config.toml
model = "masked image model"
dataset = "microscope photos of single blood and bone marrow cells"
train_examples = 194171
image_size = 32
crop_scale_min = 1
horizontal_flip = true
rotation_deg = 5
method = "mae"
mask_ratio = 0.6
loss = "mse"
encoder_arch = "vit"
encoder_norm = "rmsnorm"
encoder_norm_position = "pre"
encoder_activation = "quick_gelu"
encoder_mlp_ratio = 3
encoder_head_dim = 32
encoder_fused_qkv = false
encoder_bias = "qkv"
encoder_qk_norm = false
encoder_parallel_block = false
encoder_dropout = 0.1
encoder_inner_norm = false
encoder_patch_size = [4, 4]
encoder_layers = 14
encoder_width = 160
encoder_positions = "rope"
decoder_width = 192
norm_pix_loss = false
decoder_layers = 2
init = "torch_default"
residual_init = "zero_last"
optimizer = "adamw"
lr = 0.0028
beta1 = 0.9
beta2 = 0.999
eps = 1e-06
grad_clip = 1.0
steps = 8900
batch_size = 128
epochs = 5.9
lr_schedule = "cosine"
final_lr_fraction = 0
warmup_steps = 890
weight_decay = 0.2
Rows from block 7 of the encoder, named by matrix and row number. Rows with one number belong to one neuron. Each number is 200 + 20 x the weight over its row's rms, rounded and kept within 0 to 999. All counts start at 0. After the name is the row's rms in percent of the matrix's.
# fc1: MLP up (encoder.blocks.7.mlp.fc1.weight, 480x160), inputs 0-159
# fc2: MLP down (encoder.blocks.7.mlp.fc2.weight, 160x480, transposed), outputs 0-159
fc1.50,022,191,193,195,203,218,187,226,215,191,184,201,193,190,177,191,198,160,194,199,187,233,171,235,227,184,238,208,187,219,189,209,197,202,202,212,215,196,169,187,238,206,197,220,191,237,242,174,191,169,175,222,207,210,220,232,220,231,197,207,173,210,192,211,205,224,212,221,158,196,177,236,179,210,203,200,148,205,197,190,206,167,231,193,185,178,181,218,220,205,179,165,228,180,191,171,192,247,194,205,220,218,193,196,209,224,192,209,206,222,206,210,213,221,198,181,209,208,203,192,169,195,207,214,186,192,215,233,173,174,184,249,168,205,228,177,204,207,162,224,214,193,218,203,210,212,212,189,165,217,190,201,216,223,178,246,192,199,203,181,207
fc1.51,140,225,200,202,196,192,220,184,158,211,204,157,194,188,202,190,174,197,188,224,186,194,186,197,168,211,224,205,186,191,175,228,217,207,204,232,224,226,193,164,215,203,201,235,166,203,196,198,164,238,177,218,210,199,238,204,167,206,167,226,212,213,170,214,190,177,164,205,203,210,198,205,234,218,174,223,177,192,200,205,180,203,181,210,212,175,199,183,204,197,190,187,226,215,227,178,203,221,168,190,209,188,192,220,209,171,212,172,218,235,198,221,197,191,224,237,215,191,225,227,220,226,176,199,159,240,192,219,186,171,202,252,207,168,195,168,187,166,181,207,181,213,227,198,201,219,193,213,190,203,210,200,168,201,173,205,185,225,217,195,193
fc1.52,021,230,173,181,203,166,208,182,203,227,187,173,197,197,205,220,217,209,192,200,207,181,183,203,203,181,211,160,203,208,211,182,211,226,160,200,208,195,183,236,187,223,219,193,217,193,175,200,195,194,200,157,180,171,186,221,206,186,187,205,203,204,207,212,209,195,206,205,186,199,213,154,191,191,202,170,201,191,193,186,229,229,206,182,210,182,186,201,211,210,207,205,180,205,208,239,188,168,173,226,163,199,216,159,178,157,196,203,219,219,201,192,185,239,234,208,200,194,195,207,174,255,207,194,225,202,231,164,207,242,194,173,224,158,186,198,183,206,210,150,191,203,223,230,194,193,203,180,230,208,185,156,194,189,223,191,206,177,195,173,230
fc1.53,122,202,167,192,182,192,206,200,192,209,173,186,202,200,227,203,184,239,200,241,171,180,191,191,149,196,201,204,221,191,223,202,206,212,156,227,224,204,179,180,208,198,186,236,195,182,202,167,202,191,198,193,177,190,249,234,182,210,210,177,189,161,173,210,193,218,210,204,240,194,237,201,204,216,187,224,201,200,235,187,212,187,221,223,239,193,220,225,163,180,204,180,198,229,182,202,217,211,200,211,230,180,195,229,179,172,228,191,200,220,193,206,188,207,195,236,213,159,203,238,223,236,161,185,209,188,214,193,155,224,174,224,184,193,191,174,196,180,187,180,191,217,207,206,198,195,208,186,201,180,206,201,173,213,211,176,186,201,222,189,212
fc1.54,017,170,212,214,167,183,200,184,198,216,198,220,189,208,204,195,187,221,197,177,194,228,181,199,209,185,180,162,229,166,202,236,200,232,192,223,195,197,233,193,183,186,191,211,170,164,175,198,190,199,181,196,197,196,191,197,176,209,210,201,203,202,201,220,218,186,212,238,183,168,196,199,199,214,205,224,178,180,202,224,197,188,196,192,204,212,196,184,197,181,184,179,216,188,216,176,166,181,230,230,206,212,210,185,194,227,165,219,214,181,204,231,203,219,158,184,193,175,219,197,215,192,213,179,187,208,254,183,203,223,188,180,211,169,192,234,185,176,136,172,182,244,193,195,212,160,161,178,203,182,161,192,179,201,206,170,187,236,199,193,211
fc1.55,019,216,171,199,198,207,174,199,229,156,185,243,160,209,190,197,225,220,185,209,197,164,212,180,215,163,216,175,184,206,200,172,168,238,191,194,191,171,202,214,180,208,212,191,242,207,235,210,204,186,230,178,217,216,194,226,189,190,206,179,193,207,231,187,205,198,247,176,219,203,217,205,206,183,208,222,250,213,201,187,222,184,197,244,204,195,227,208,222,221,228,214,219,238,217,175,179,206,220,200,182,216,246,193,191,207,199,163,175,216,233,227,178,191,232,181,209,196,204,221,204,199,185,200,183,191,209,207,195,218,206,186,186,214,214,172,218,201,223,225,209,192,224,188,197,184,188,169,204,210,225,175,201,173,220,205,203,205,217,164,219
fc1.56,016,178,189,243,216,195,177,217,218,183,199,208,236,202,194,197,225,180,179,190,235,215,178,168,198,217,188,219,220,178,202,173,220,158,182,180,198,230,173,212,182,196,226,179,209,170,188,204,196,179,181,209,189,173,198,183,193,217,227,171,229,218,173,171,195,166,192,166,207,184,190,208,183,182,205,174,177,176,190,212,172,216,175,176,202,238,194,179,180,180,225,195,194,234,209,191,199,194,209,182,195,162,187,176,195,213,193,228,212,194,176,194,219,227,218,181,176,183,190,208,217,206,225,165,198,227,196,134,190,191,185,189,239,193,168,235,194,206,207,212,230,204,197,197,203,174,205,222,180,187,205,205,184,183,187,200,168,228,183,210,187
fc1.57,018,214,196,187,208,222,182,202,210,236,220,228,214,211,212,194,211,210,198,200,205,213,217,189,205,217,189,165,187,192,244,220,206,188,182,220,227,196,212,231,183,210,192,174,190,180,160,240,203,210,189,201,159,181,191,177,180,189,208,200,206,183,208,233,189,202,205,202,208,173,243,135,190,195,223,160,217,209,181,189,213,202,196,194,217,199,213,231,184,197,212,230,173,218,204,214,196,164,186,203,175,201,196,190,210,202,183,188,205,246,196,183,213,191,234,176,216,210,223,208,204,197,219,177,249,221,174,189,173,189,200,171,248,174,166,197,197,205,221,204,199,212,218,215,183,199,202,216,225,232,218,200,200,184,170,183,188,158,214,219,240
fc1.58,018,145,222,237,189,210,197,195,176,186,216,186,184,215,223,179,208,181,200,217,201,208,234,187,187,172,220,194,167,210,205,188,189,188,151,199,197,201,196,174,184,209,227,203,196,192,215,225,175,214,232,200,216,178,190,194,170,203,219,240,179,180,187,204,180,187,209,194,197,165,227,217,205,212,169,247,226,218,200,210,216,179,188,208,191,180,209,208,179,216,229,240,210,207,183,179,202,191,213,186,179,213,185,224,196,163,199,225,203,197,218,191,212,204,157,170,201,210,230,200,226,197,194,203,167,185,223,226,157,219,198,189,187,168,194,226,191,204,188,206,201,192,194,231,206,175,180,174,221,163,168,200,213,186,241,196,198,238,202,162,204
fc1.59,016,190,234,194,212,212,202,220,185,219,168,180,187,213,181,178,224,169,163,202,206,224,202,195,215,184,248,198,201,190,177,208,203,191,186,226,154,217,202,181,238,157,196,228,237,202,215,194,181,195,174,186,199,199,217,214,184,214,189,211,173,211,187,219,205,181,211,251,155,174,181,227,206,200,199,190,179,230,172,191,204,162,240,200,191,203,179,207,207,205,200,192,233,183,185,209,191,220,187,224,236,193,197,183,218,199,188,191,216,201,189,192,185,186,202,205,188,201,224,222,181,211,205,219,199,192,214,172,164,209,194,206,204,204,216,202,203,188,202,223,200,193,214,165,187,159,234,159,186,202,156,185,178,229,209,221,223,239,178,171,206
fc1.60,023,219,193,180,169,154,202,182,231,186,226,177,204,196,218,214,188,223,213,198,169,195,171,247,193,184,191,210,213,214,240,207,198,188,176,218,199,193,174,244,187,213,223,196,209,188,186,211,184,188,214,182,178,183,181,190,197,182,200,219,223,196,182,220,225,171,187,197,205,215,230,164,217,183,214,172,204,169,196,210,186,235,221,188,182,191,181,209,219,209,211,197,177,202,186,228,224,157,211,218,192,190,214,202,163,183,193,213,210,199,200,194,189,245,232,206,216,201,168,206,199,243,211,185,191,200,252,193,227,259,165,192,239,167,188,208,213,195,189,210,190,185,203,211,182,214,193,203,210,197,202,191,191,184,248,172,203,209,202,184,216
fc1.61,022,231,189,198,195,235,192,175,219,165,202,208,181,213,203,162,210,216,198,203,203,180,231,182,197,229,184,204,215,207,216,199,187,215,216,155,224,217,209,224,212,175,232,170,214,184,188,198,230,200,225,199,233,226,193,175,188,213,186,191,206,228,197,220,216,196,196,190,213,204,194,152,229,236,186,199,234,206,196,222,162,207,173,183,181,217,218,225,178,233,208,206,196,206,221,174,175,215,218,170,186,225,195,194,175,226,222,143,172,200,223,204,180,210,231,187,173,202,202,181,238,185,175,213,212,176,201,173,197,244,182,223,195,212,193,197,210,178,177,198,217,178,182,224,212,184,207,187,212,226,228,209,223,178,214,185,187,213,187,194,176
fc1.62,017,174,183,192,218,195,183,185,213,226,212,176,221,191,179,188,202,177,208,186,176,191,239,196,212,200,204,189,192,219,205,224,198,228,228,229,173,181,200,159,207,168,216,211,215,195,214,175,197,191,208,217,176,190,198,187,213,167,169,215,199,221,182,211,171,220,214,230,171,197,195,196,196,210,197,198,236,220,217,255,222,191,229,214,180,168,207,241,192,219,191,206,194,223,191,206,168,201,230,181,176,204,205,207,176,215,248,178,192,189,232,211,195,146,189,201,192,199,228,200,233,183,212,190,182,219,211,233,186,167,145,205,203,187,206,189,225,187,183,211,206,208,215,196,177,188,164,222,212,210,199,191,213,207,225,210,206,235,227,182,174
fc1.63,020,211,200,194,225,155,187,207,174,195,209,217,168,193,216,226,209,171,174,199,180,155,195,197,220,199,228,171,192,217,206,207,228,181,172,215,161,203,206,216,179,202,206,218,207,196,218,234,188,205,183,196,191,171,215,179,179,205,203,182,186,187,189,156,196,202,179,226,206,205,197,196,186,209,185,163,187,187,206,188,229,160,210,205,222,167,196,178,225,184,231,198,187,230,188,228,197,212,213,212,228,176,201,168,219,166,163,235,200,196,195,175,170,183,180,235,157,191,193,200,170,217,193,208,215,234,181,178,171,211,223,188,206,215,195,236,204,207,236,215,183,232,190,201,201,197,214,197,228,205,162,192,185,202,178,177,215,236,214,192,210
fc1.64,139,218,177,224,211,213,220,226,176,194,198,191,184,187,202,181,171,194,185,217,185,186,214,209,191,176,220,199,159,183,191,207,195,209,183,209,190,222,197,166,212,197,195,265,153,186,212,185,159,208,177,221,228,197,245,176,176,200,202,181,202,204,160,247,175,188,203,223,212,209,164,216,207,206,172,228,189,193,237,209,187,186,205,222,217,226,239,189,189,178,208,179,210,192,231,185,173,190,183,192,210,208,208,174,213,194,200,199,222,227,192,187,219,179,215,214,190,199,222,214,225,203,213,198,188,210,204,211,187,156,215,234,228,166,220,159,192,188,192,193,220,217,211,208,191,217,207,220,147,176,195,177,189,173,200,191,208,218,211,195,187
fc1.65,017,160,201,231,193,202,232,195,190,207,180,185,219,216,192,188,195,224,196,193,222,214,220,139,207,173,234,222,208,223,197,169,175,184,181,169,166,177,186,174,226,192,196,194,183,209,233,224,216,208,197,224,215,240,192,184,180,178,188,180,169,193,210,228,172,221,205,167,242,200,179,199,197,181,193,231,201,216,224,201,211,216,207,215,208,184,196,211,218,200,249,188,209,165,180,196,177,229,208,175,153,191,221,201,178,187,204,178,190,205,186,218,217,194,204,218,177,214,198,188,214,200,188,222,189,172,196,193,212,206,194,212,187,178,195,220,222,191,178,202,218,213,191,169,177,160,220,216,193,202,207,173,166,192,190,220,238,238,217,183,195
fc1.66,155,224,190,229,230,170,199,193,197,192,211,184,220,218,217,207,199,247,189,231,190,195,224,186,185,202,254,200,198,200,213,220,217,179,170,197,229,208,177,146,190,203,198,203,207,206,224,173,211,207,191,200,222,196,253,196,185,196,165,237,200,184,157,214,200,206,216,207,225,206,256,194,191,208,191,230,224,164,195,190,202,171,186,204,192,174,178,198,214,200,172,166,212,203,211,192,231,212,172,231,217,217,186,193,159,185,201,197,198,193,190,211,229,189,159,192,242,200,208,210,216,217,196,209,200,212,200,189,172,191,182,195,219,179,210,190,182,167,233,201,208,208,213,182,189,214,196,223,166,196,199,226,202,202,209,206,231,197,203,202,249
fc1.67,018,214,214,217,194,229,194,225,205,185,189,186,223,218,163,174,240,188,207,165,233,182,237,160,212,203,194,232,227,201,207,191,217,179,194,160,194,232,214,190,219,186,185,208,209,181,208,194,196,208,202,196,194,193,206,167,186,188,207,166,236,204,193,175,187,182,180,209,209,181,190,211,172,179,204,193,216,193,199,194,193,209,192,201,186,226,196,188,176,217,225,201,262,221,190,208,203,222,222,212,239,204,243,194,209,193,227,209,204,219,200,162,198,181,180,208,205,195,232,195,185,197,220,209,191,224,202,177,203,191,196,226,174,223,183,235,175,187,246,240,231,205,165,212,182,194,193,217,217,205,229,243,171,208,163,214,189,216,185,190,191
fc1.68,106,178,168,180,212,217,195,204,201,204,175,208,175,202,237,181,169,248,189,235,188,179,197,196,170,196,207,214,198,180,206,222,210,212,171,225,245,228,181,196,219,209,194,211,184,192,194,135,191,200,193,206,184,192,200,208,190,206,203,207,190,186,177,202,193,212,181,190,272,197,211,208,213,215,182,192,191,194,217,199,226,200,240,204,231,214,214,205,181,200,217,189,209,201,192,196,192,216,198,243,206,185,189,216,215,188,209,211,184,215,200,226,184,209,200,227,192,180,206,258,215,245,216,192,181,190,212,208,137,224,207,253,190,211,185,187,189,181,187,170,181,218,215,214,185,202,205,189,168,202,186,182,162,197,205,195,196,222,215,187,213
fc1.69,023,228,194,174,173,161,205,210,203,224,221,164,179,199,210,242,216,213,183,181,194,191,156,202,201,258,174,204,233,186,210,204,201,179,181,176,241,183,176,241,165,212,211,188,185,173,173,219,216,204,188,165,181,202,188,153,192,206,194,197,214,215,174,203,204,189,197,176,210,211,210,157,195,169,195,168,197,158,195,196,200,234,227,161,193,176,189,201,195,186,220,205,211,220,206,185,206,160,223,239,206,186,200,221,176,208,176,217,190,213,204,182,197,225,181,205,201,165,197,204,196,205,222,193,203,229,234,193,227,218,185,185,205,197,164,232,226,183,186,191,188,208,185,222,221,194,188,207,201,194,210,190,198,190,211,194,195,196,175,194,224
fc1.70,016,172,186,186,183,199,186,200,191,189,210,192,195,178,180,203,195,224,204,192,176,198,177,216,167,223,193,147,190,192,257,212,194,227,174,205,196,198,212,219,187,208,209,186,231,212,186,187,197,192,232,186,191,162,194,218,185,182,164,212,204,203,203,233,217,238,213,205,181,209,200,216,230,216,157,199,233,222,168,195,231,204,210,211,195,199,203,216,238,196,228,211,186,169,215,169,179,180,167,212,235,223,205,209,181,181,181,202,188,194,204,197,199,197,210,218,177,215,193,187,202,183,185,177,203,198,224,165,207,213,186,189,200,172,175,178,212,166,196,156,187,225,195,173,247,214,195,195,186,173,176,180,188,202,230,178,165,202,199,176,242
fc2.50,020,193,191,206,192,183,208,176,219,231,174,192,197,211,194,238,193,212,183,218,181,155,193,198,187,239,181,219,199,200,197,208,215,185,177,178,171,203,207,165,177,198,202,201,207,176,180,236,170,245,207,183,191,179,204,191,154,175,213,205,225,191,210,169,202,215,188,192,248,192,196,147,202,183,204,200,234,192,216,214,185,215,168,178,204,247,185,224,220,214,210,207,168,208,185,205,227,202,199,212,188,201,165,219,202,196,185,191,198,191,186,196,182,187,240,215,214,224,196,224,232,221,169,157,221,207,190,197,222,237,204,172,229,201,200,200,203,198,217,157,201,235,210,217,197,206,187,179,215,156,214,192,206,180,190,181,193,185,209,201,213
fc2.51,124,207,222,220,192,185,216,172,217,198,245,204,210,199,208,206,227,225,222,189,226,211,225,223,229,193,175,199,209,216,177,192,199,185,212,186,204,178,196,235,183,208,203,170,231,187,194,157,193,194,232,192,208,179,199,178,210,202,227,221,202,224,235,182,198,218,190,190,247,219,201,152,184,185,226,172,198,183,188,196,211,215,187,183,187,211,214,207,229,229,202,223,198,137,196,166,209,161,206,205,176,215,188,182,197,224,156,187,198,186,231,182,225,194,221,157,188,226,186,205,176,164,195,214,209,206,211,180,196,190,204,166,226,196,194,252,203,217,202,225,225,192,204,198,188,204,181,178,202,222,201,204,228,210,195,212,194,180,177,222,199
fc2.52,018,183,243,221,220,217,195,230,185,178,192,205,230,213,164,168,180,152,204,194,218,177,208,211,192,193,205,184,202,204,200,184,198,200,227,189,186,176,227,153,198,206,179,224,201,211,187,199,251,202,203,235,234,184,202,200,161,190,215,193,185,200,217,180,189,209,194,188,225,190,194,255,215,253,202,203,180,225,150,204,191,173,193,217,199,180,187,183,162,180,221,188,196,208,193,217,195,180,215,223,199,167,193,221,203,203,218,166,215,219,231,193,201,190,220,180,166,202,196,224,197,183,158,203,184,209,187,215,191,173,195,201,165,205,233,191,190,199,227,227,194,206,198,182,207,177,199,225,200,189,208,214,218,205,174,167,210,217,199,222,222
fc2.53,134,189,178,182,200,197,200,221,207,201,162,201,219,196,214,204,181,224,198,223,210,196,203,198,190,199,192,208,195,226,209,196,221,205,194,218,213,201,200,186,225,200,201,208,174,182,212,92,197,182,205,218,205,208,197,192,199,186,190,185,201,175,185,223,169,208,169,208,319,183,201,212,213,222,175,195,195,201,209,199,189,189,210,226,202,202,200,196,209,184,186,186,224,245,198,215,196,219,199,222,235,178,188,196,199,172,202,194,175,211,194,191,225,195,191,219,216,170,210,209,207,203,176,171,210,201,192,203,133,215,243,206,175,203,204,183,202,200,204,207,194,199,193,205,194,216,202,199,188,196,177,186,206,200,196,190,202,210,213,198,194
fc2.54,009,188,204,187,167,196,202,185,222,175,165,191,236,186,203,225,180,172,205,196,174,209,228,156,217,205,200,206,191,220,188,203,211,175,164,204,206,195,218,163,198,228,180,190,214,227,224,207,252,263,201,210,223,194,200,184,208,223,226,182,235,197,193,174,177,185,218,166,224,179,209,204,196,192,178,212,213,206,185,211,198,220,165,194,197,221,169,188,210,224,235,191,215,196,213,203,194,208,189,216,246,176,220,250,213,206,221,192,224,190,194,163,206,177,205,197,191,199,211,177,197,189,186,191,178,190,174,207,169,209,171,217,202,207,192,198,207,257,182,197,185,203,197,189,194,189,193,227,193,185,199,213,219,205,179,177,238,209,200,235,214
fc2.55,016,216,214,236,201,189,193,223,195,194,180,190,185,201,165,185,170,236,202,185,197,192,202,235,176,215,233,201,195,189,192,194,232,214,182,203,216,216,206,191,207,209,212,218,164,194,195,237,193,211,198,194,188,198,203,172,191,210,184,204,208,199,139,199,190,192,171,198,115,220,214,190,210,242,186,211,182,215,199,189,220,211,233,182,201,201,187,203,194,198,206,202,206,181,169,226,221,197,207,224,215,197,182,209,201,200,153,212,206,221,151,204,196,220,194,211,195,149,208,153,206,202,246,199,231,213,199,190,231,179,196,247,207,217,194,199,190,185,194,194,195,211,198,196,215,190,206,207,230,217,201,222,196,215,207,187,145,195,187,181,194
fc2.56,012,220,197,163,191,209,208,206,213,221,197,186,189,149,208,202,188,203,152,185,190,189,213,188,232,158,202,210,185,204,207,214,186,217,207,245,239,213,211,183,189,224,189,209,228,210,225,191,209,196,165,193,179,206,199,212,203,239,215,197,223,203,196,204,200,199,194,207,184,208,217,187,220,177,209,184,167,212,186,200,197,213,209,262,202,211,181,159,220,220,211,167,232,212,194,188,228,208,174,156,191,219,242,219,187,242,217,191,175,187,195,164,173,215,190,199,218,177,199,203,182,209,193,217,203,167,174,198,184,206,175,212,181,203,213,216,257,202,197,215,208,198,180,220,209,206,194,201,208,210,179,170,199,177,202,166,236,195,230,221,193
fc2.57,009,186,220,210,210,211,206,218,160,176,177,210,200,182,214,190,162,196,209,195,200,143,199,184,187,159,257,213,187,209,191,199,193,228,212,202,226,203,211,172,186,167,184,184,205,188,210,212,224,126,196,206,245,217,203,216,220,212,218,195,194,193,185,189,200,209,181,198,196,192,184,238,162,203,198,202,184,195,165,198,225,167,174,202,204,215,199,175,190,201,214,210,226,215,221,205,183,189,228,175,161,207,169,203,194,197,178,181,190,195,209,206,212,210,184,215,171,189,180,211,205,178,163,215,165,170,205,185,147,176,200,201,157,194,223,177,210,217,182,211,172,209,191,192,189,203,198,175,231,186,201,221,189,200,184,198,179,209,199,210,184
fc2.58,015,194,211,193,179,215,220,199,217,208,187,200,208,198,147,241,241,204,217,195,197,229,220,167,205,256,172,220,206,202,216,205,207,226,237,180,213,178,181,225,229,218,200,222,186,201,204,195,227,229,192,180,189,215,202,176,240,177,188,152,173,208,218,193,242,221,169,205,187,200,190,178,179,193,207,203,189,218,200,178,190,239,176,201,221,222,210,218,190,223,231,200,194,154,214,221,161,191,204,203,221,154,224,196,202,222,180,206,205,201,202,202,190,212,188,191,190,194,201,189,179,219,231,177,215,213,209,188,225,212,185,216,198,202,190,164,190,234,218,190,228,187,192,177,203,195,194,206,188,221,230,210,203,197,194,227,164,209,164,200,210
fc2.59,012,214,207,200,201,199,212,156,206,212,194,194,190,205,168,225,176,197,188,199,216,168,194,199,171,220,188,233,188,203,217,199,226,227,202,197,173,171,217,197,200,255,202,205,184,188,179,228,186,213,197,207,179,190,199,197,211,200,208,182,230,182,211,195,229,194,196,190,243,188,195,165,199,210,193,208,205,192,230,206,161,241,175,169,226,197,154,197,188,230,239,200,141,171,206,161,197,185,192,192,202,171,200,230,198,184,189,201,208,221,222,202,233,193,213,182,212,247,195,211,195,239,166,168,202,209,209,180,169,248,194,183,205,194,192,182,187,221,192,171,186,218,201,216,210,196,173,207,192,195,244,199,220,197,212,210,185,184,210,188,206
fc2.60,020,180,225,222,213,204,202,214,197,162,199,221,241,205,162,200,182,163,186,202,214,195,218,175,222,174,178,190,191,184,171,198,184,230,219,208,179,217,200,179,206,212,182,209,223,231,212,163,232,182,208,225,218,180,197,217,185,208,203,207,171,236,213,207,191,194,201,197,206,175,203,244,197,192,193,187,177,213,188,197,194,151,184,193,208,187,204,164,170,190,219,218,218,222,206,214,162,214,205,186,186,182,229,203,200,213,223,157,226,227,215,195,192,163,192,189,182,197,210,231,198,163,176,206,203,212,174,216,176,183,187,209,170,196,237,208,180,246,205,207,211,227,197,173,220,167,172,209,204,207,215,201,209,210,173,167,229,212,212,230,215
fc2.61,014,169,193,185,217,195,186,225,166,202,200,211,199,188,253,221,191,200,196,181,190,150,168,229,210,174,222,202,197,202,165,203,217,221,216,196,212,211,202,220,194,177,201,237,167,176,209,230,215,193,192,206,174,200,202,200,252,215,171,197,198,164,190,185,196,199,189,210,156,229,207,211,194,191,175,200,187,228,199,188,247,195,197,216,218,184,205,205,227,201,201,166,204,215,207,219,208,223,205,174,189,165,191,184,202,173,149,189,154,218,156,202,256,220,192,203,183,201,197,177,179,191,211,170,215,220,198,191,178,199,198,196,179,198,208,197,217,216,230,204,200,215,183,195,196,190,214,211,240,197,163,178,205,226,176,197,186,185,193,205,199
fc2.62,008,199,215,222,198,196,211,228,182,216,146,191,190,204,191,221,216,192,200,201,212,179,199,169,173,243,217,213,197,157,218,228,202,190,205,190,204,216,224,206,233,229,209,205,191,194,204,228,165,208,194,199,224,188,205,192,210,215,221,172,177,155,195,191,183,190,204,176,182,190,184,196,192,212,206,206,215,207,203,170,191,235,182,200,212,208,229,206,209,200,232,212,212,179,205,214,199,186,205,218,175,212,198,207,229,142,180,259,185,198,155,198,172,200,173,199,213,229,181,200,176,184,206,157,217,222,201,179,183,216,187,179,212,206,191,233,198,226,225,193,184,204,198,205,175,184,226,189,237,241,198,224,173,215,186,239,182,166,201,200,202
fc2.63,015,224,229,199,184,225,203,188,196,183,222,196,170,197,182,206,216,190,184,225,201,225,216,223,173,169,220,221,205,199,222,175,169,192,185,189,176,177,216,189,213,225,189,209,199,189,177,186,237,193,195,200,230,210,192,194,150,206,210,210,205,227,188,228,223,196,183,160,224,171,204,234,214,173,185,200,171,193,180,213,210,190,183,189,214,228,161,220,179,190,171,212,211,207,211,184,203,194,190,215,189,201,228,189,198,204,216,174,230,177,241,188,236,186,209,138,204,226,187,223,228,176,209,163,168,195,234,217,196,187,187,188,164,191,163,181,171,201,189,201,206,193,214,226,206,197,222,177,159,199,226,195,207,185,211,181,180,223,197,198,198
fc2.64,158,185,192,188,196,187,201,191,201,205,220,196,202,188,222,215,237,231,207,210,221,226,227,195,233,219,200,191,186,203,175,202,218,215,204,184,192,189,210,236,177,214,209,159,240,201,198,159,237,191,209,179,224,190,203,174,241,184,216,230,211,184,239,188,216,193,172,171,233,196,185,139,194,183,214,189,218,183,152,202,218,200,204,196,192,231,164,205,239,216,197,196,186,154,180,176,200,179,201,218,189,203,186,196,198,204,175,248,209,183,190,198,207,229,204,159,198,214,188,210,193,165,206,202,200,190,182,185,203,213,199,164,196,197,185,241,226,204,202,206,197,172,200,203,187,208,181,203,218,220,214,233,221,218,191,215,232,177,189,218,212
fc2.65,007,225,175,197,191,187,182,191,183,217,193,208,174,208,166,194,194,227,213,219,193,202,209,245,185,236,179,211,201,202,223,205,223,241,207,189,202,227,212,229,192,215,217,191,188,196,170,212,162,228,197,180,183,197,204,178,209,193,205,219,205,189,140,188,249,197,175,205,142,211,199,187,207,190,193,192,202,207,153,197,188,205,207,209,212,212,197,194,191,212,177,219,167,192,206,206,223,201,183,182,215,184,203,227,206,199,125,204,203,223,198,220,175,192,198,192,208,176,205,142,208,212,232,199,220,234,235,189,211,197,194,230,207,214,192,190,180,198,203,214,203,201,193,200,177,213,206,194,221,233,225,205,197,204,226,188,150,180,220,191,190
fc2.66,174,200,184,198,195,213,201,195,188,193,203,192,220,212,195,207,220,246,231,212,232,211,201,202,237,168,186,192,205,185,200,185,209,210,226,189,181,189,190,167,187,176,202,232,222,175,185,140,197,199,215,197,214,204,184,189,219,210,240,188,183,198,201,205,206,202,191,219,237,223,208,205,226,196,201,186,203,192,231,209,240,241,202,214,199,196,183,198,204,205,215,180,168,162,176,168,229,194,203,218,198,186,189,178,204,178,180,220,190,187,231,178,195,152,193,161,176,185,195,149,176,185,183,183,211,222,194,187,175,175,195,198,205,214,206,248,218,226,188,201,191,167,201,198,206,241,209,167,194,202,226,190,199,202,187,251,206,196,172,230,202
fc2.67,014,196,205,208,194,192,208,166,222,218,199,173,183,171,233,218,190,193,196,196,201,196,173,192,200,214,213,210,191,167,201,210,180,176,201,219,203,198,186,219,196,217,208,247,195,168,196,195,156,170,156,176,178,199,197,227,219,247,191,196,223,198,220,219,190,181,203,204,180,205,213,171,230,177,192,191,180,229,227,175,225,204,205,238,213,202,179,206,196,185,195,171,153,166,208,156,227,199,177,231,175,227,160,229,198,187,189,208,201,202,219,188,169,207,211,202,210,237,193,225,182,182,188,158,206,161,192,189,191,189,203,168,196,187,200,190,242,197,186,170,216,215,192,234,214,180,204,181,186,188,171,192,193,201,183,204,221,185,215,181,196
fc2.68,125,207,180,172,198,198,191,216,195,208,176,196,200,193,223,211,192,203,181,196,190,194,207,185,175,179,190,201,192,190,222,209,204,205,214,196,210,230,198,188,218,187,199,209,189,206,193,112,189,217,187,203,191,202,200,201,162,204,208,185,201,203,176,211,202,196,177,213,350,177,192,207,207,233,172,192,197,203,204,190,195,183,203,207,227,196,202,194,198,189,197,189,224,217,210,221,199,204,192,211,219,193,185,215,210,176,228,197,216,209,191,192,202,211,193,225,192,205,208,214,209,213,223,193,194,215,204,208,131,192,212,253,186,196,201,166,205,203,186,202,187,203,207,195,199,209,204,198,180,186,189,193,185,196,192,205,193,215,211,200,187
fc2.69,017,188,227,203,200,212,197,200,205,174,210,201,232,175,196,200,194,177,208,212,188,180,223,192,215,142,201,208,191,220,186,205,151,221,215,214,182,201,205,200,188,182,186,186,240,218,227,181,220,181,209,213,222,193,197,226,200,212,218,193,190,216,214,217,181,191,230,193,238,158,202,226,182,202,197,201,185,206,185,226,189,153,180,221,221,208,206,180,178,192,209,185,209,216,211,208,190,213,212,169,192,182,217,194,203,189,231,167,198,188,221,200,187,177,207,225,164,226,191,231,187,134,155,209,182,187,187,213,161,201,210,177,172,191,227,181,198,239,211,200,212,219,188,199,196,198,186,230,193,189,175,204,198,195,164,180,246,224,230,224,206
fc2.70,011,180,232,213,201,187,192,217,196,182,181,221,197,202,186,179,210,197,216,190,181,179,237,200,201,184,196,183,207,210,195,188,210,218,224,201,152,236,211,233,195,218,208,235,188,228,193,218,256,217,212,201,198,208,199,181,218,170,198,211,183,193,189,175,196,207,183,169,221,163,191,227,168,211,213,221,169,199,144,217,200,176,184,172,187,209,174,199,189,199,224,177,208,177,196,214,162,199,213,196,220,136,198,206,200,187,195,186,227,185,196,213,211,171,213,205,195,214,204,190,202,211,197,219,235,225,178,203,185,208,215,196,188,202,178,166,163,259,222,234,211,202,187,196,197,201,211,203,215,232,181,228,230,216,178,231,197,217,194,209,199